A small image inpainting model, trained from scratch.
Data: trained on telescope images of galaxies (Galaxy Zoo DECaLS), 22083 training examples.
Rows from block 5, named by matrix and row number. Rows with one number belong to one channel. Each number is 500 + 50 x the weight over its row's rms, rounded and kept within 0 to 999. All counts start at 0. Numbers have three digits each. After the name is the row's rms in percent of the matrix's.
# convs0: first 3x3 conv (model.enc.1.2.convs.0.weight, 128x128x3x3), inputs 0-5, a 3x3 kernel for each
# convs1: second 3x3 conv (model.enc.1.2.convs.1.weight, 128x128x3x3, transposed), outputs 0-5, a 3x3 kernel for each
convs0.15 098:494499548462513592412471512463497489459444519525488467571536520572574498508489525571599583504547585457524577503500485510494454520503476457459377373464445449540582
convs0.16 096:503487420582507429613597485559549541544484478495486479453522556474448552500428510573452408473450439499500492481527478454490469420448462385523694502552562504506598
convs0.17 099:592520516510497500553523477530489492567557481566553472496528488415498536473545571504550502532511515529539504438484469501465439462445485507657583582530484588518478
convs0.18 096:515490565457527633380441542503472587490483557470537645467479446504453505599513486514521444562550473531542509615495519525480564456445538429536501515453500585598556
convs0.19 096:544466353484450398499526530512463444600472456635617604509513503560607565525578600429460501432516529459583501506534531478529511473467467469456499462529422549524559
convs0.20 095:607515467490585533476591460479491571526582609479522575489491528478508546468485562546463385513466461490500503471508535467538542461460467376392446397509528442502451
convs0.21 103:537494522581493510499475518575516471511505487414409475509569484552469361499432384520474446529506484518532565546478454464438455463468470550487538500482499601558505
convs0.22 104:533487524540514523536476514468492517452504557471486574624589449521518432467487500469597497465494440490434407477502449517479477513502470492502572544429577620441571
convs0.23 099:517502433561496453598494453551571531530568547499480558524432444553526447458500426515437482448536471420502443482467449531517467559526483488472486514505429491433405
convs0.24 097:489592547430549642494528477528534539507483492560531538551493551537477531517440483656544535510486607450515531444542559454518525485490543482491415537502502443496508
convs0.25 099:508472479502482516508462492427451495552430513589521501526423399531511439540494512537516512533564575540502494501537476499486410455486491523572595473519518414543502
convs0.26 098:491466450583528473554518498480468457517590498575569472585534575529436467508435385529536520507555415528513459521511449489512469407433455383430428437402487515557580
convs0.27 097:471373442480484416509537460399544547409520529500516465437495496398494549382448457456441535459472536573454493496518524530560532497527514446541534690544633502513527
convs0.28 103:589515433538464423469482442480506527500422471536485567443434467506459453509489435480455438438461546496567614498457490474456553491472516519497481513524520422452424
convs0.29 102:404387417449414414458466481470537591494528575545505497458368351395490500427555561515535516496552496490455492430453395406448419448448456517539612441528613460548583
convs0.30 097:594540540625537580553515515448464481477482483549504478572483508522507458455535592452482538444524527433426475399478523473520535507589568571529444496474452505520491
convs0.31 101:419421549494486586534497445536500426466548519445502597515438544571500495495583555472488514546574540575585518466547551474513557575482438477512528477501448542553464
convs0.32 099:446546456459448480517511557547474520479452468522537430558604483462420451513458442426535479406433460490474481463420458457398452499488491572446532571533502520532457
convs0.33 103:404488515444490479500463395615486410705558452610500439450520621398478570489488495626501498555424490486487496548485489524474494526506523445429408431509454390549396
convs0.34 103:466504519500514498487489506454471558476458516574562541504502516491510482533602622539544528477408473401324443501505508493494517466464452550534485488459415437397393
convs0.35 101:437431409472500536479464457544581524490502551495452460452418420523560516477512503507554541552519508437403439517474469489525519467519459511541522489440410528489509
convs0.36 103:451521556503527484518530523431480501525535489454458382559524491474478548531549493514545506547473470507414428483504514521515517541503531564497451536578614500415509
convs0.37 100:471435457536514493487525594479473525464487473521593567520525590432412465440407481483545535535493474585517603531491462533484479533519495462441431537444410448359423
convs0.38 097:477505474502552542499463477433412392497416427514496554482474486515487511582532483501512516488516514462465435550540538489509527478467442487568592568477453396446453
convs0.39 098:511526512544560510524538455408477627418479549499501516429525470458488532483454558544554432567491442537458445418503492445497519444472503488509515497439501576385471
convs0.40 101:429471469488492430471495490409440452444508493567589468538529476545465445459431443541539496529559504434540503484505562511451459519492472546573544497515463524459465
convs0.41 104:469525523425345349481437386471455490444455512475499544495522613452409563524489568513509469485490499482511488503483504479477489426405489530442411521525511509524573
convs0.42 097:505527517537531541512561560496489479515399474541464512450528484411513513497424443451575554523507515365370429486463568452490573432432461478401449519468458510481460
convs0.43 094:488518539518550482511584497509526513521521474504493463493561455501488556501444447426464478473510540506495536508519507459510526416429507490620474562541548420473492
convs0.44 097:498479432475494464418513519571457510544494512570539498462501552459497521559575566523474448466519531543483505515496533446439547425463453508565453445461472487471517
convs0.45 103:574492504510402432477441444560556573503439590457546478558553579531507462434472400549452490482392434467517504472477536488528528505556491492523444481564443396517543
convs0.46 104:477590585509528610472514548501467366513565499462520508573504539507479552570583593481531511540556420458574515495491474506563496572552525511467546510442484459417457
convs0.47 096:505567525487584519520557437560482530538435524505484546473512531489565517478525493506531524447552522432561467586539511477472482509400544485494499525572523625703586
convs0.48 103:416407433497458578535487573581563530504555481506485506505492504474454434508473419529486524428478503473449530502498486499505507481498485469455396413445397443505444
convs0.49 099:473486458441503588483447512382514550427486498465442514576477510557491545445462470514532467481523527443519597520504537528488533482468531490478497478554508388491456
convs0.50 094:511494449494513532478499528468572571521516565535535480354420432426506510457522526420448448481484464469480432511560524458509503479448455484498502452542580379450443
convs0.51 101:459474438481526462437476475510552472535468408501419406515494556449491522513539536457480533455486528463468488502517461496531490462475483492550566405500591407435502
convs0.52 103:511543550545550444523548448540458484529497516483524532472514537549597554524562481489559546535621492574491397495471491486490563465457477487559439524461458485544452
convs0.53 101:526471445530477465494467476451413526431463483489500470497557463481568538453469488526499545543559480477492496503506452525501491481471519548581662530683520611565392
convs0.54 099:518479433555547483463461500450467442473470507501445484528526489526548485466508481490375435484523526537576528494451453533513496515549520500460513545460499481442424
convs0.55 107:450518537506499495512563519472485444506506396563551453502484489501448410486457526510501510470440470560552453505481504511459463528513489509462446496583510481485541
convs0.56 100:452418429449463460518493424556559498531505480414405438390441428403527481406515538512553490485510501442524564470485576477458524514477490501508513583580567610594539
convs0.57 102:508524500574546525553536487464492532539547520594522454425508516460486585507462429523532532482471471467520478482464465486514493504491480521450288513431489430507662
convs0.58 101:484422446494467533485496497581519432505399410407399492478501619550525583490473557499437501462434509515491543507445495538497556540575561529540468453676543507684490
convs0.59 103:482490468450503492441551523532536527542498516521507562510458453512457463532474483597485463530423453474471485474483467451522457491527448529582572440535590419547614
convs0.60 101:480528529485493514511512495491509531540524537549556504425403421556511420566487366517401433469418441399453425441431396403483433414456441534526525608552508548523500
convs0.61 095:466482529503519528457510471603535481479472479446517493435487449479511531433457498457506529577644550549526533466517460497566531502460505505477548535546533526553604
convs0.62 096:510565499472547452507536496665524527599522545619567553555517499471545571409485489550502533543583598484504503475458411496503456544526452502479503526439478505554542
convs0.63 099:478499491523536524496522561446496460550493501528403430445423444387364431393361437475503516576491471534557551576564490480464510471447477518517546507500441510457387
convs0.64 096:505486492473427509507502512504525487466477422440523456518471542529516615538434531466505481562523497491449415485493489486508458514513487532500456484522404530520515
convs0.65 103:532466513551471464572487417488555514493551503485480504534461493446440529429523552539437524361443547363468516536492506560472480499487527616481455529471529509516446
convs0.66 095:528478433423503482479505487496516480528597494509559521456508515472396450438492399556564610512542521548535546458537434511569501500524484564441576495400575407390524
convs0.67 107:542527467470545471499485462525586607527483572419471539544514447428539528458478542477540448465474430425462489472462482464479442416467454464498491529519554509485547
convs0.68 097:365422438478486442421519485556500455551487380452527497443545557405437535518369473513496534563537454547573396458503484537529515452444476513426439522522421471553404
convs0.69 101:480498426508500454498514420430461523419449588454502563472508600434445500473455514463471480533452486526472548520464537449463545525499500497503515544610505531538628
convs0.70 103:474542518449479476432456436468541502630621478635535378488484507542513495582523530452481438511516467511488431536423446588497473533478488513530535502606559544631559
convs0.71 100:533457519512453475488504505503533549585579489571492431438418446528445470534484523537488514496493457477477448499461474528463465523516426526503501474548486508490584
convs0.72 101:469490480485487461454523386454476472481482432481459415489447525428479608460559494488498433465489493495488483530444419472483410483461438477488469508471522502408617
convs0.73 097:490553534498574502498460429517502467487510522473529580549473455500478468447421476540544543564548493498529491491465475449493487485482457487552502562529496537480482
convs0.74 098:516461468492444433490384444534568538530474437525476490432454507537453441594508426527543525513513515471510510495522418519471420572477460542514499533515529537534412
convs0.75 104:493529478469562449457511430507626562521582520453463472474460468493567530443519555565463488562492493516407495504469517485434567496489575536536426514654571495572544
convs0.76 104:529459432516383446452458480452518483452480511464510517513554484497514471514502466494505417497494468403511557477491421474466455509489507608568495522592597383583597
convs0.77 102:547518483484401343500459416516453452473417391455451407477458403477469391488506445430498523487530591507559618519489496496475444512445403505552473498503473421520495
convs0.78 100:532511507395416442453421494562499507513462506457427514553550512551542506518565525412440488509512424538495439472474462484480436498462439496526541593632591626598541
convs0.79 104:430492450446502525516575571408451443448468484482504552515497467487469503387481558418477464447436486504485531478490531493551540520489437562530529562576507501473659
convs0.80 102:498437503506361375505406429492486470482470509431482515563514492544521551504630614502522475540673552468605517476529498535578566573625593576452449505460570507490494
convs0.81 098:496505552519515549505469487441515513445608546394481480384430423407462471352439475479496473438486438455496480514475446516451488442445453562568584548528478589480429
convs0.82 104:444489432478504528463506494380352402356503543434493600443500451535496403540502420513542506530504540477468558506547468511498438503461392567518430454424399395393473
convs0.83 097:440408438587526470561490487493506463530484478494540538569483413628648499456459487539544509531513524544505504548460433509461452452485489418467555457444392441446407
convs0.84 104:499485465439458433505458507423453511468478524568503480529562509464451494506502537573555513513415460419410440524564535498530543472439530504429445537500419466552510
convs0.85 101:548534458558539450438529425473522501435549517420535541482432459506487495548518507553565450550569430506465479517479520498495477526511471537548441524537589482510535
convs0.86 098:509501474503480519427473501491498469489438484448447456433402461532514594568523537497549543461498572362500473494552607492535590484497471530547460648548439627514495
convs0.87 098:548524495588500492553498510500567529494510556481536527436537548456498458451483458494472486524418443509470490478495488483496477481482472516466545477448480526532576
convs0.88 102:491479469478468501417432478500428417472470396450450448509469449488505407473514440453500499495518508457494455532502488497513518527528575508572540489559557459542693
convs0.89 100:465458520451463470469522520480566505441532594442493590463485488503516565525525593488455489553521446658599502493439537493482500492485512454518512444457511522478425
convs0.90 099:538570473528512458528515469473416424463464494474512510462474499465447545462469492432467493513534530510559576476463567529531547514455476615571507546443564492405520
convs0.91 097:482482559483546525429507516551528562484493518553543525438551521484483520541501512543539505505588553510565466469491436499473493522511502461428539468583594470529660
convs0.92 103:481480494486592562553521465399488476448491464530534495538522450561514529555481515541581573643657563556418476567532540542451407481463481493505445423501511444524480
convs0.93 100:438426511507497467538496447486437418497508490524521545448497505493450361492488473493479482445449435372444539521557523475551457447458480519511561525442536500543532
convs0.94 101:492452457468445527524527520479476451520513448464514513552564550511461563553493466523567492397476448418498493508544467538518446516517463450471498449397395484440374
convs0.95 101:415438422461488449442508526504549534528561585475470544494474442474406501455439479603524548599495547543471625532488497540523550528519532531478605459492486439437419
convs0.96 096:540502476495502474569514491478470548412443545479499539444435442521506483528502439486478494483447465439567573506465478462527507519513486532508515568584384692536534
convs0.97 101:462479499486470530504482488509467509514482480475461428454475511526499561575507518484529495545511500583544519538533513461470487422451526487554567401546541313402495
convs0.98 100:368420494415485505493531489453477538457498552519567558507571509515496562453475570539579569496474448416456501496503474501489484471478479466376423503456431551448438
convs0.99 102:524500397524503448541465467501470488454508454372500437589582546502515501477389477509482474545479448535532511521548530473498521467542553518475538475480575427405467
convs0.100 100:421423562422443581536522497490560521471563544600568589376402436478478574538490496478483504494512608469358427490542488530507506462496421396447516514522476443448527
convs0.101 101:467535490589621511542521455524522490547510477546525525547559512461562556462597665488507580440428526515466489450492485466487485475442477479590496438531502448430533
convs0.102 102:455494523511503467451504504594596560521489573484470584492427421520536452516511541498476479510523477494540538498498466550553508557550494567510481535504418558502435
convs0.103 105:462528447433475469530492479621555451502353482464430536452491463491538398452446479424509474528509439485456425427500513450475501457509452485475538478628535519590365
convs0.104 103:429441513449415508498445462569581479562587415456533519479490512482484468472497522447470461386507475458446468492495493498499506528460417442459472452415434541459374
convs0.105 097:578538568547490538493394475496440457512544529493586541436506516415497402457470446521542517511527532460437498518528582492500570513463511501442522446385428503473521
convs0.106 099:582527463569573478525492420556614600483523569442435464502487592476436535380370441419415453406478537486517612465501494512504508484465491449505459511576470487469440
convs0.107 098:456512483495513498437344465490466429509532404425381441459515495514483484508443456510555512584594555552518549526519574497472512471473502516492551480521649517644586
convs0.108 103:576575544578516510538504498471428528462465473461519557550599489524510439513547481422506526447450434480497570527523445465484462450430509538488496524502492444399425
convs0.109 097:488513484517562514489491535489481524501504519543553569432480511434424534575417437569552498518454414440420442493515455494502494512456472556540609523465541551454429
convs0.110 100:530470485472515466480558498470543446471580552535435530511465471468474449581555429463499442441514577519498580504521522536494413536492465611431403554457411621429443
convs0.111 104:509487526441423469437494475469548566450508510497487484429481440434488553449392498476490463540470462474498462494495480539512452483509521514509535513483550527464465
convs0.112 100:476554565454509524401419491561531517539511495542538492547442493609451480577571478553489484552483501478529542468502545421452535501528527445518563459475523412421550
convs0.113 101:424478550421472511460443461496563558477524585496536571563507466553460392451459536575530496558519469549556490512460447500464443490454481437449479502490499524491488
convs0.114 096:504464457500447500520582580511531576492527511414459414528433442544521495593541493527498495553603574572556511472486475479501496525540561488476412558557490614560483
convs0.115 098:454532433489555456464504456448517509437455476470438443495548467432532503342384424407463441497559543484499509522564542524566581527468461490460558470498490528460435
convs0.116 098:519482553531491567523562589504489521475448522477467459549544523538542512501514525505488540512526550561582519579554530500460439516471470465484512431493503447470417
convs0.117 100:558571563511497542512466492364426490429457527501535547508482487486480499538531460558640488484497490467424489510447464548539527469475496454437517493511447486496537
convs0.118 100:498525476492497495505568495533410488443468529445518519446486476473514512502476560416571520516572498527524501467496551514510483514447468523445513461529467591486565
convs0.119 100:470426479465438479416472516416426490478446491514461478495430412545479421516457467462480503461421413477450501479549476518577498487531493543554398466488513459443430
convs0.120 101:443440491514488437492501454554537453490547478482502533423485496429487563481461502474435524435430474492532487425390532472395488511476511485428448495484472517629482
convs0.121 101:491428462506440519477444452407431438421418415518465470480452469547520456574514456585557529491550525347401402468472463481435468499467446557567485526532564407465518
convs0.122 104:497529498534529508480519453534483589503541461439476463461511556535513575540472519510535543500491469542516548515489494443489489456488544476420480479431448553435467
convs0.123 104:563408368561487427561544550418588620394503554464462539602596452598562497583524557582494474583594548405541477506502462552571508487529529443582564534493528539455479
convs0.124 102:494450401508435433468474493510558573544536560521510559498488509483454519534453457503507496608530485437480515455479539448423505471435435505538482530559489516551485
convs0.125 105:467452503494450503474483486524526448505445403499479542448485504477498478502499495508491494459491546426557559509506540461468537502516531514446511468508588613507395
convs0.126 102:502508460499443450477422425526419400591521419493478473488552481522558543511538545460523515468487507493433482565588525519558556519508533428524535462488472522488479
convs0.127 106:389460427526469533550431450507536582524471585515507534453512519483560546480466557548524563544444477562454487481490492465448464473507551578428513505553527507462479
convs1.15 100:679648550560529462455481482484514476429536564380491514474567613487539528534491496441494530507506538467496496500501583529526578542545518551497546542475549527442501
convs1.16 090:537496521626515493530502470492558522518603555542588539538478532474496526466547510521528459532479468521507481463562524476541540442470495601468514493552507393553563
convs1.17 096:476524559468517551444470482493491446541528468533503428494549603438477532472507575589554528504505507445433505536478588510493567599616522628569469500458457446371420
convs1.18 098:494557594511531578514473482408500513405568523560591553448507451512533584485544519514506517538553526605543571437473546476490546508427526437531500442533522533504552
convs1.19 094:562546450544552507567524494487445403537529472512527487611554492482418476441434560518559463571615565440457495526512574472459526487557528457506448474525506481584591
convs1.20 087:496545475514489499496518540533544509486547509509542466456408477483484519547574527486471361506533476464558537523474549518542536390413458531406430540396481500499553
convs1.21 098:520481474549524585514529532489519498605579559568509493429436492510500534526440551428436500420476576538528551490493563532504499536457443468501536475528510430483546
convs1.22 114:417416426399417462486510545482447490385489511405500553466474550418412551460441529533541511495495468514520516578525486469473453469441465432550637478524533552473511
convs1.23 098:491517530536486528447497497602544555568540604558496545514443522534456446541412467525484490506501449469478436447444463520475531529499517480519492483525482439541540
convs1.24 083:459525480444402416450440482497484492597559477556611547426453551456459472442509452438473475450464468388402491549518543470502534425478499522568596513554477475497463
convs1.25 097:494575567476512479546486446462445442505476440497611461490508570477540561432492460539527412544499471565504452529465470543503533530495466610508357572490412507459432
convs1.26 097:568521476490464492497505551493472498501444465475465507416509508533509515536473457426425465455570533477540475610527511553479475529603567489539440511519466476454495
convs1.27 086:394420509428427514409440458319404401397421427428420513423413468456433485497467493435396424439408391523539537474473404494443411466436511466550514491555469455499507
convs1.28 102:504534511428508526351471563486447468506563547476519541500503415629565512533459488293388506474505458432466473443464471545522473519561544496406447442481485424512498
convs1.29 105:536555563425537531434492364483456390456526518456520572453447436497481494527503560455498571460469518443442571423409460484444492526486558565532525535501543453471518
convs1.30 084:405428443441436486522494566511527518568563546550514496450530524533536567497530486455504595430512511483539489475501600453438540534520516554579587606593553594569566
convs1.31 104:468508459469412403496492500453477517456442423528485552472397419514446364494528509492436583462414410600467423494416455497543503491498462436463442448409465477428501
convs1.32 092:457522441434446512505539607439534477489494516557488469523498553446488507537423452469450452466532489481544525551543596545542559473531528482575492442481434447415440
convs1.33 120:443476456478511481540562489508450433525464401539441365509472508477423513471433522499480553517477554570523513459469537500485474477468442478494565458453525481450550
convs1.34 102:530563514497535532530495533479567447468591549570581521492503441439448555514466458598595586582558585442427489510515550559523510545515483539528530506536563496518470
convs1.35 116:522532534427409477449461474463440376404383421486430395451453455522518457533549470508518551455479530399473497529532552544541611565533527528490522486513534525485436
convs1.36 103:500552512430504479430402407494431509425465489436528569523506502607602591451425446499511550553500498523489537548519525427489576502483482467464454494474443496437461
convs1.37 091:550536556561552494561548491462530481486509464490489495567528524525558604502513515571530490560515491426408418489492509543523493492551550444476441514493512452513512
convs1.38 107:429481564509485514578553510455473428458488452493568510470495471512489498643662540512496569437491492535455476459497548487546525545545534488493571537622488540481424
convs1.39 094:542447458516397418559439511504419408515448432423474484487437492530415514547536601516462477500479455523560508605574521508538465486564408424508616428489589475468557
convs1.40 104:521571564611500452411383456491471456469411443483555487516437584424435531527536511466523463460388530462493382543501485507484463511543482450544591433555467512538521
convs1.41 116:573558535593545492499432437498529531535548510506549527448411335399424374431531468577539520479476503420379463559564570503533560484461529428499517491528522518528523
convs1.42 085:559551480478370454481415516497480455504485484506494412490467494505537544596605509480443482462464510464520524521532578443533544437516532542502557530472494492446507
convs1.43 082:416463442399477519534558496481578542622632472515546494563533575501460532477483501541513521464502489410413427600522486514523492434448432507472529549528477525462479
convs1.44 092:627530448479460498498527536462468485456474488516482496423523492561525508631592545484476451546546488471502579520552565578522488505512448526420510485457510530496475
convs1.45 104:485489494395538581442602626476528517483463533472533472513427493521532449559501550498516479484495543532492480458485409494468416547557510514505487456548530410503545
convs1.46 094:579487504478488460467442517412474457488462393461397416498482524498428592561527537457476476456415460486544557509514445480495472472519524484558544516603464564573460
convs1.47 094:510518449474549369448594488517525493470569491533504539454458525421412527426418510484531550524524550499533515529531422448583451501522450501451455486508499512493438
convs1.48 106:614574532540496526375441504499449439451428413392419471487523522434505516476542469510549523501465512498481503486454530421520561432466518451456503465466515488457545
convs1.49 096:567530572540493491487528510506557477480488489502500447553544547495511529475400499540494486546425490499489490455492521564485539574507510487539431599495513574471427
convs1.50 100:580519507520462502411409457551566496515604533473489490427415510515539521526528543492515562514554562418421450554563573542554571433447513570540497546487464571499529
convs1.51 099:534519507578615540601543491528491454579588485663642537530547512549548583520564534641532461555508492563509545512417459489482519545585551559555506541559509494543533
convs1.52 109:364458447488555476522518439511542569572563464547518565552479524527407549550494563579565612434483397512457454539525472442477585431569578428529547500473494504440506
convs1.53 113:462541492542547431517512466492481530467445451531479443482539615468516546462434557622586473554521522512482453562522544480532554537551520552469427539460535473475522
convs1.54 106:472466525472493515471463485555594518451459388421506462516532485488452496517500464436540509468510470496437447391452569539432468507452506593560522535532614569580584
convs1.55 106:517549512454581490477536487537505517478466453428406448525501512465507497492454484485507495534454483512412437526535495467500473487476492441376491484454455548494498
convs1.56 107:493588604559610546513503506557527510593595469591550492483507550546476504469522568517490462471499524488458510474541582507522515502488455426414453478415503538510475
convs1.57 104:559504484458398398434411433535573497531598542536571564516519545543554424538522447563550509485497503538526477519557522527559529441489497592566468448514428458490494
convs1.58 101:551582455460526479466555456496424431441352429404347467445415460423404494488386465456422489434413443514495492517503570454480563453482488497553462499556515485471507
convs1.59 101:487558578506518501464494533466473477409433422417447487577535532507452489446467456578561497614567448616559489513518554501529538525500504512322444466393464518455390
convs1.60 104:527581527485515549508548538464466460418457525450469494480488508527516500517517472548481493564477496526508457499519519509521490484562476610653525611510433501389395
convs1.61 098:495453467466467482460521509447446465514451406531482486455474586442456512530518563479390432371336390483504466466484543472526538555496448476509562543543553507538432
convs1.62 101:422431422491526444497488445440442467481510439501468381563551474555501518447451532446458462513492540473482513490500563438555584527573498521529468418396439449463512
convs1.63 098:566524474493470495476499526533598549572552451522501423554532520541592594562540566522449465415403532463500519479514499462562489507468456545543515488587508554553502
convs1.64 095:517533536571531500535471462541529490538535508526534478506535593553520535510475449538552511597586522488517527477559492545507482562529491472514497501574532556512514
convs1.65 104:576502484602501478604485387523636598534543469565523465507418472536556607527509613501481450473493582487606618410460497457471583518496614486502482465506454472461455
convs1.66 089:512528489495464496555508469566451469576452479633525450468476579526481569521539530497462534461428512472448477467390501496428437503461457539530478499513465499511434
convs1.67 107:528456410487484475461476490486406447544434422531511477535454441480490486506429483441491516483485469557531494463453557459450528384439460530553596479489574420430510
convs1.68 093:528525469553568553509566534600577565535471564568468461415458483548461483565560500506523577544517498557563423514476496493472456458473461524494469480502499416460568
convs1.69 101:510479499516484524512526493422460532425546553498586606552533541481499561508524510443462533475501510564571500437564510473562475451369470570515488570539523542530509
convs1.70 093:583638532579593486400494485482606620565571591506588575498417487513547551470496495549495440594473451516442428524473508525502541472515540401459460431454533491456566
convs1.71 096:540539501513515516493495488437459426464506494503531615494456490448541589496496488559556472481495472473455439518517422496509483565459512522581506569608506542590568
convs1.72 097:579526434520516416464518478515511494517545430505471441519530540457481497431492512607581489576489419510417449510437422500486413525479405649477533625535561497539541
convs1.73 111:444488482455468499428462477541528483502486464487442449453442465458498498464490454565465555501468465458411435537541575508544602556550523537561514492464559449502535
convs1.74 087:522508511524516472554542462460483490423455496457444428466459471472348420523390324476495534405435522469483524446422499482451470497483528464541523516519493553576468
convs1.75 108:507571484564520456518420384512478502498452442456469533425480458389427500351362415493466491498468448514519547468525529490448490448405422484495580505513532558549517
convs1.76 109:541572551619605561528517479602591567535583591471503572524508623445420565393443572561551509535514473507519527526538521544541525470478429514467562545548558537469491
convs1.77 089:524471478504443436518427480472479433535524468482472457589567517496484458503449447554510538516490513478417442401489487494514507484500546513589493565653518525669470
convs1.78 104:527641512535640522466528420481535551517511627425480597458460514471449503514476521532530520510494538566514590552555598530510579529442500534509469509570464617536477
convs1.79 103:385465495511603598576599542431398460479466498554480552499470523462468472488490446512464502464570492542445441464515590489539557428413480508582564604642458543520485
convs1.80 086:574487463610471411547392397453531491480506487507511499471556518459503506466428446607598490540592558404426411498546513560529540493486501487501599509562608525540561
convs1.81 092:353460510493565552526542586579624553599636567629612532595576580526532583526521560440434424529543534493581594496489481534469543527449528526506502566474521476495560
convs1.82 096:568523511490500426456512496597618551532591570506506519490489512568547482577488441463531544491485460453452458540495534552466528463482508508505509481456546425462563
convs1.83 104:526503489534445448564542486464523547463496486471514484514437346483486422531509466408479567443541499460495479471540593475530609494530535572534443493455506445411478
convs1.84 102:455518623454543573552562518448489443494474460577548479469506496451427490528472485518494510545458520554524528530530493434464467407444522443414485468500531546541590
convs1.85 104:428518428338475473492482459516416461474392471470456497566456536563451472487416419426463514434463491432464537526480482614546468520483516381451488434492523526495502
convs1.86 093:510497540448430546366409498518527437507462472518453494485477484515540566580499503544578506532513579502412538478503513491472534495466418550621508504625449559569474
convs1.87 086:547529538552530520518537531463443493467486491458469496482452497476453507423461493476455475507499523533483471512546555552540556502473528521523522468544547457452494
convs1.88 108:490495524427522536491498491494446448437495463451458467496472499507447557532457410425466444504455419449512444458467461519442441489463465548511468483523453546562572
convs1.89 104:443450482624549491556583506429451545375427471343383466496421497535499474495542558443528462413476518513514515530525518470534504457464470446425421485432468535497525
convs1.90 081:606492483560429465488374398469463437478510413511555446517477436527559472457513546461432471518467485525534555560518521466486497496425481503434529557541528520551492
convs1.91 104:524515493485516519385440486503490502486485501453495494524530556461495560466398493430489452472448446531456473464412458584563506611550558532444461463456593512514529
convs1.92 098:461496452468476460451463473545414401517416448488419470392533490601516509563490501443499502397517589434403376443552504463460457522532510530458556455404487529458568
convs1.93 090:534526537463508539495474558542579555510513520475484454488513505598581581564571539612551536549495496434464475492518542460503504461521512469509517516493513521466504
convs1.94 096:498510464515502481494489462463511534474517487491484473484502499480524486490475477485497535408466513498593566481537446437496520438466574537557532492516528489492542
convs1.95 094:448475529514468455558518486521453461487462448558610551450486604468498522552509472507490501385399457436513382537521501517535524503580535464544419538544426460467489
convs1.96 091:538572530499432447588526461443496593505507527462447402472507531488421414488438515595512541498429453520465462544492566487514523465563559548504474511495481567585493
convs1.97 113:470565517428583540488536543550561548492533538431458467493484484465421441464437456479496510499503488498521525535475514471440526413403451519560543529571517517516515
convs1.98 102:582537488538518453498492448558500457559565521608543506531556467482537488533491411521554537474540541410435448517559572480470514537491557520539494544578524493507534
convs1.99 112:521471492539481520529483482511590488552581542517508466568522490539484477474475466457512545504596517468567527453487515471451530488467517547528478538493492487435489
convs1.100 098:418481540632502473544467404439539601499482476508545480531541530474520561510554534516564496695601558477508608537520579477592577495454541473408473519467512523515500
convs1.101 092:518532509532590507479530497503492512620603574608565555561495609472485551498518545534565503504519431567553556525459526541497495450443478548593504564531449529462445
convs1.102 112:427417423530462475548498454484543578538573575453516549537464515525527540480508534541609542495547562529530543439392423502421366511477486524474546471411484448399467
convs1.103 104:511471463453546534539599553488544532566586640496549520510508505604528554539497645507465450513460477502539462469456493474483561527514531570493479589514529523457484
convs1.104 113:592549481533576480446558516467524560556587565580533464501468521519501529519516593561530537508497512498509452492514549511501545438445480580464526577565508587522518
convs1.105 097:539495454553439460467420439403438483372403520462437488530490483520527413560533479507489494519495458538519506483507507448508512470444452482515502472472465476545486
convs1.106 103:425471494516489527504479477560586574472452481368396484528497522512535552534558468567542512544481482476454506508504553428500551419507523467446479516549460531554475
convs1.107 111:629564484543468514394450508457514493435511477519568553468495538495561522566545494465454513501473483508467410565547552530563526566500410620586555586513540464469494
convs1.108 110:493455564463487510530481475586541464557608514567536520483473462478422420543471450415510512407465451455491424447491570497476573583491493470469473489428463511501527
convs1.109 100:550568521501468401466481467578518474535509498563554515492545516536602529527528480628519535612508523503462441607493469613594558555566495603573512623612555554509482
convs1.110 102:433448556460464601438495622511474529455475476453450422504493506451477452502431434531514506519524479520418443468480423442477409503534496558592500603462479526461451
convs1.111 101:448463491544466508474544527534476497459469417413417478506472492556529455513508472473443476480491500471440428504501483491489525482446461510532503518447463522494474
convs1.112 102:644580577456497491364473488498493464437485472526514459395465523435445490586530476475465518462485499480457504434422533538437453544526421521547463547423420517488465
convs1.113 104:579508558552518518512489506440466501430514508458529502497525516531559523557548531517487486489520522531527521474506527522545527600586520569572567570528577515482547
convs1.114 095:485415502583515526481488503470520597474485546465515540532471453482552516497507436487525524419437511510441467455495576465497552517476511465466427553511469549582519
convs1.115 095:577526552499430501492505570566564470505485421566570436568562628501480491516429438524450475550459560421430524569538476536476450491488429522559478545492584482487569
convs1.116 090:490489482502443496411391529425467474515544470536542515505466526521480523466412510509542493455512458482465520532491535554499547687554579548531554465544595443552544
convs1.117 104:364479433443471492448473556524426407418388451517481451434559507449528509530546520526538549442491490524556543526500487395425496451461534458520619510542581552508519
convs1.118 106:484541476428502489418449484431469479531528456559500453445461512393447553479523589484413458433419435514525461551504535501538519479455465507483534449499553502496468
convs1.119 084:505459481611527521584567518502527492568500526477468507477453503530531481521534442514496470509482534567581596475514526501521482553533473518500503570523478573580430
convs1.120 098:479406477563493446506511457475458492529507487525612511497503520533463508570525512542510481468495486464505555450527545465513548511513544635562606646526641551463529
convs1.121 101:431403466524505565539520517505540501528566523482523510459469520591573605538554572377415433520539514642585538543477468548514466522480461419489564443508485464513463
convs1.122 094:454512406479530475520577481555564559559606582576558540558566548510509441463476495469458574480478568545464439467420432443425460455461500481580552502497533483508493
convs1.123 103:458391374575513466544523519493456468509499557574582583486544580497502506492512520502503470475494520531524519490434476490476479566517433546547545582524535569500510
convs1.124 108:449478465489505434508561497582540490482527469420514526530574544442488570518543559520554552450485489508445482453458509438475524434502530457386384407469501422486444
convs1.125 127:449455497463531542476512421470449440509472480538595555535473493539512500602480450530492468445438441476492467500529623519533589522547501560595355597456372469468476
convs1.126 106:598520522569546483542571425439454511443492500436476580511470499506434456535518546529516501450529494379534581402489550490525547489486524457480484464491542503548587
convs1.127 108:506521472446536529465511585477489567549572579559576596598596465488594481512506487509538521442507516607554530454498472471434477469490458489530535496551482441367512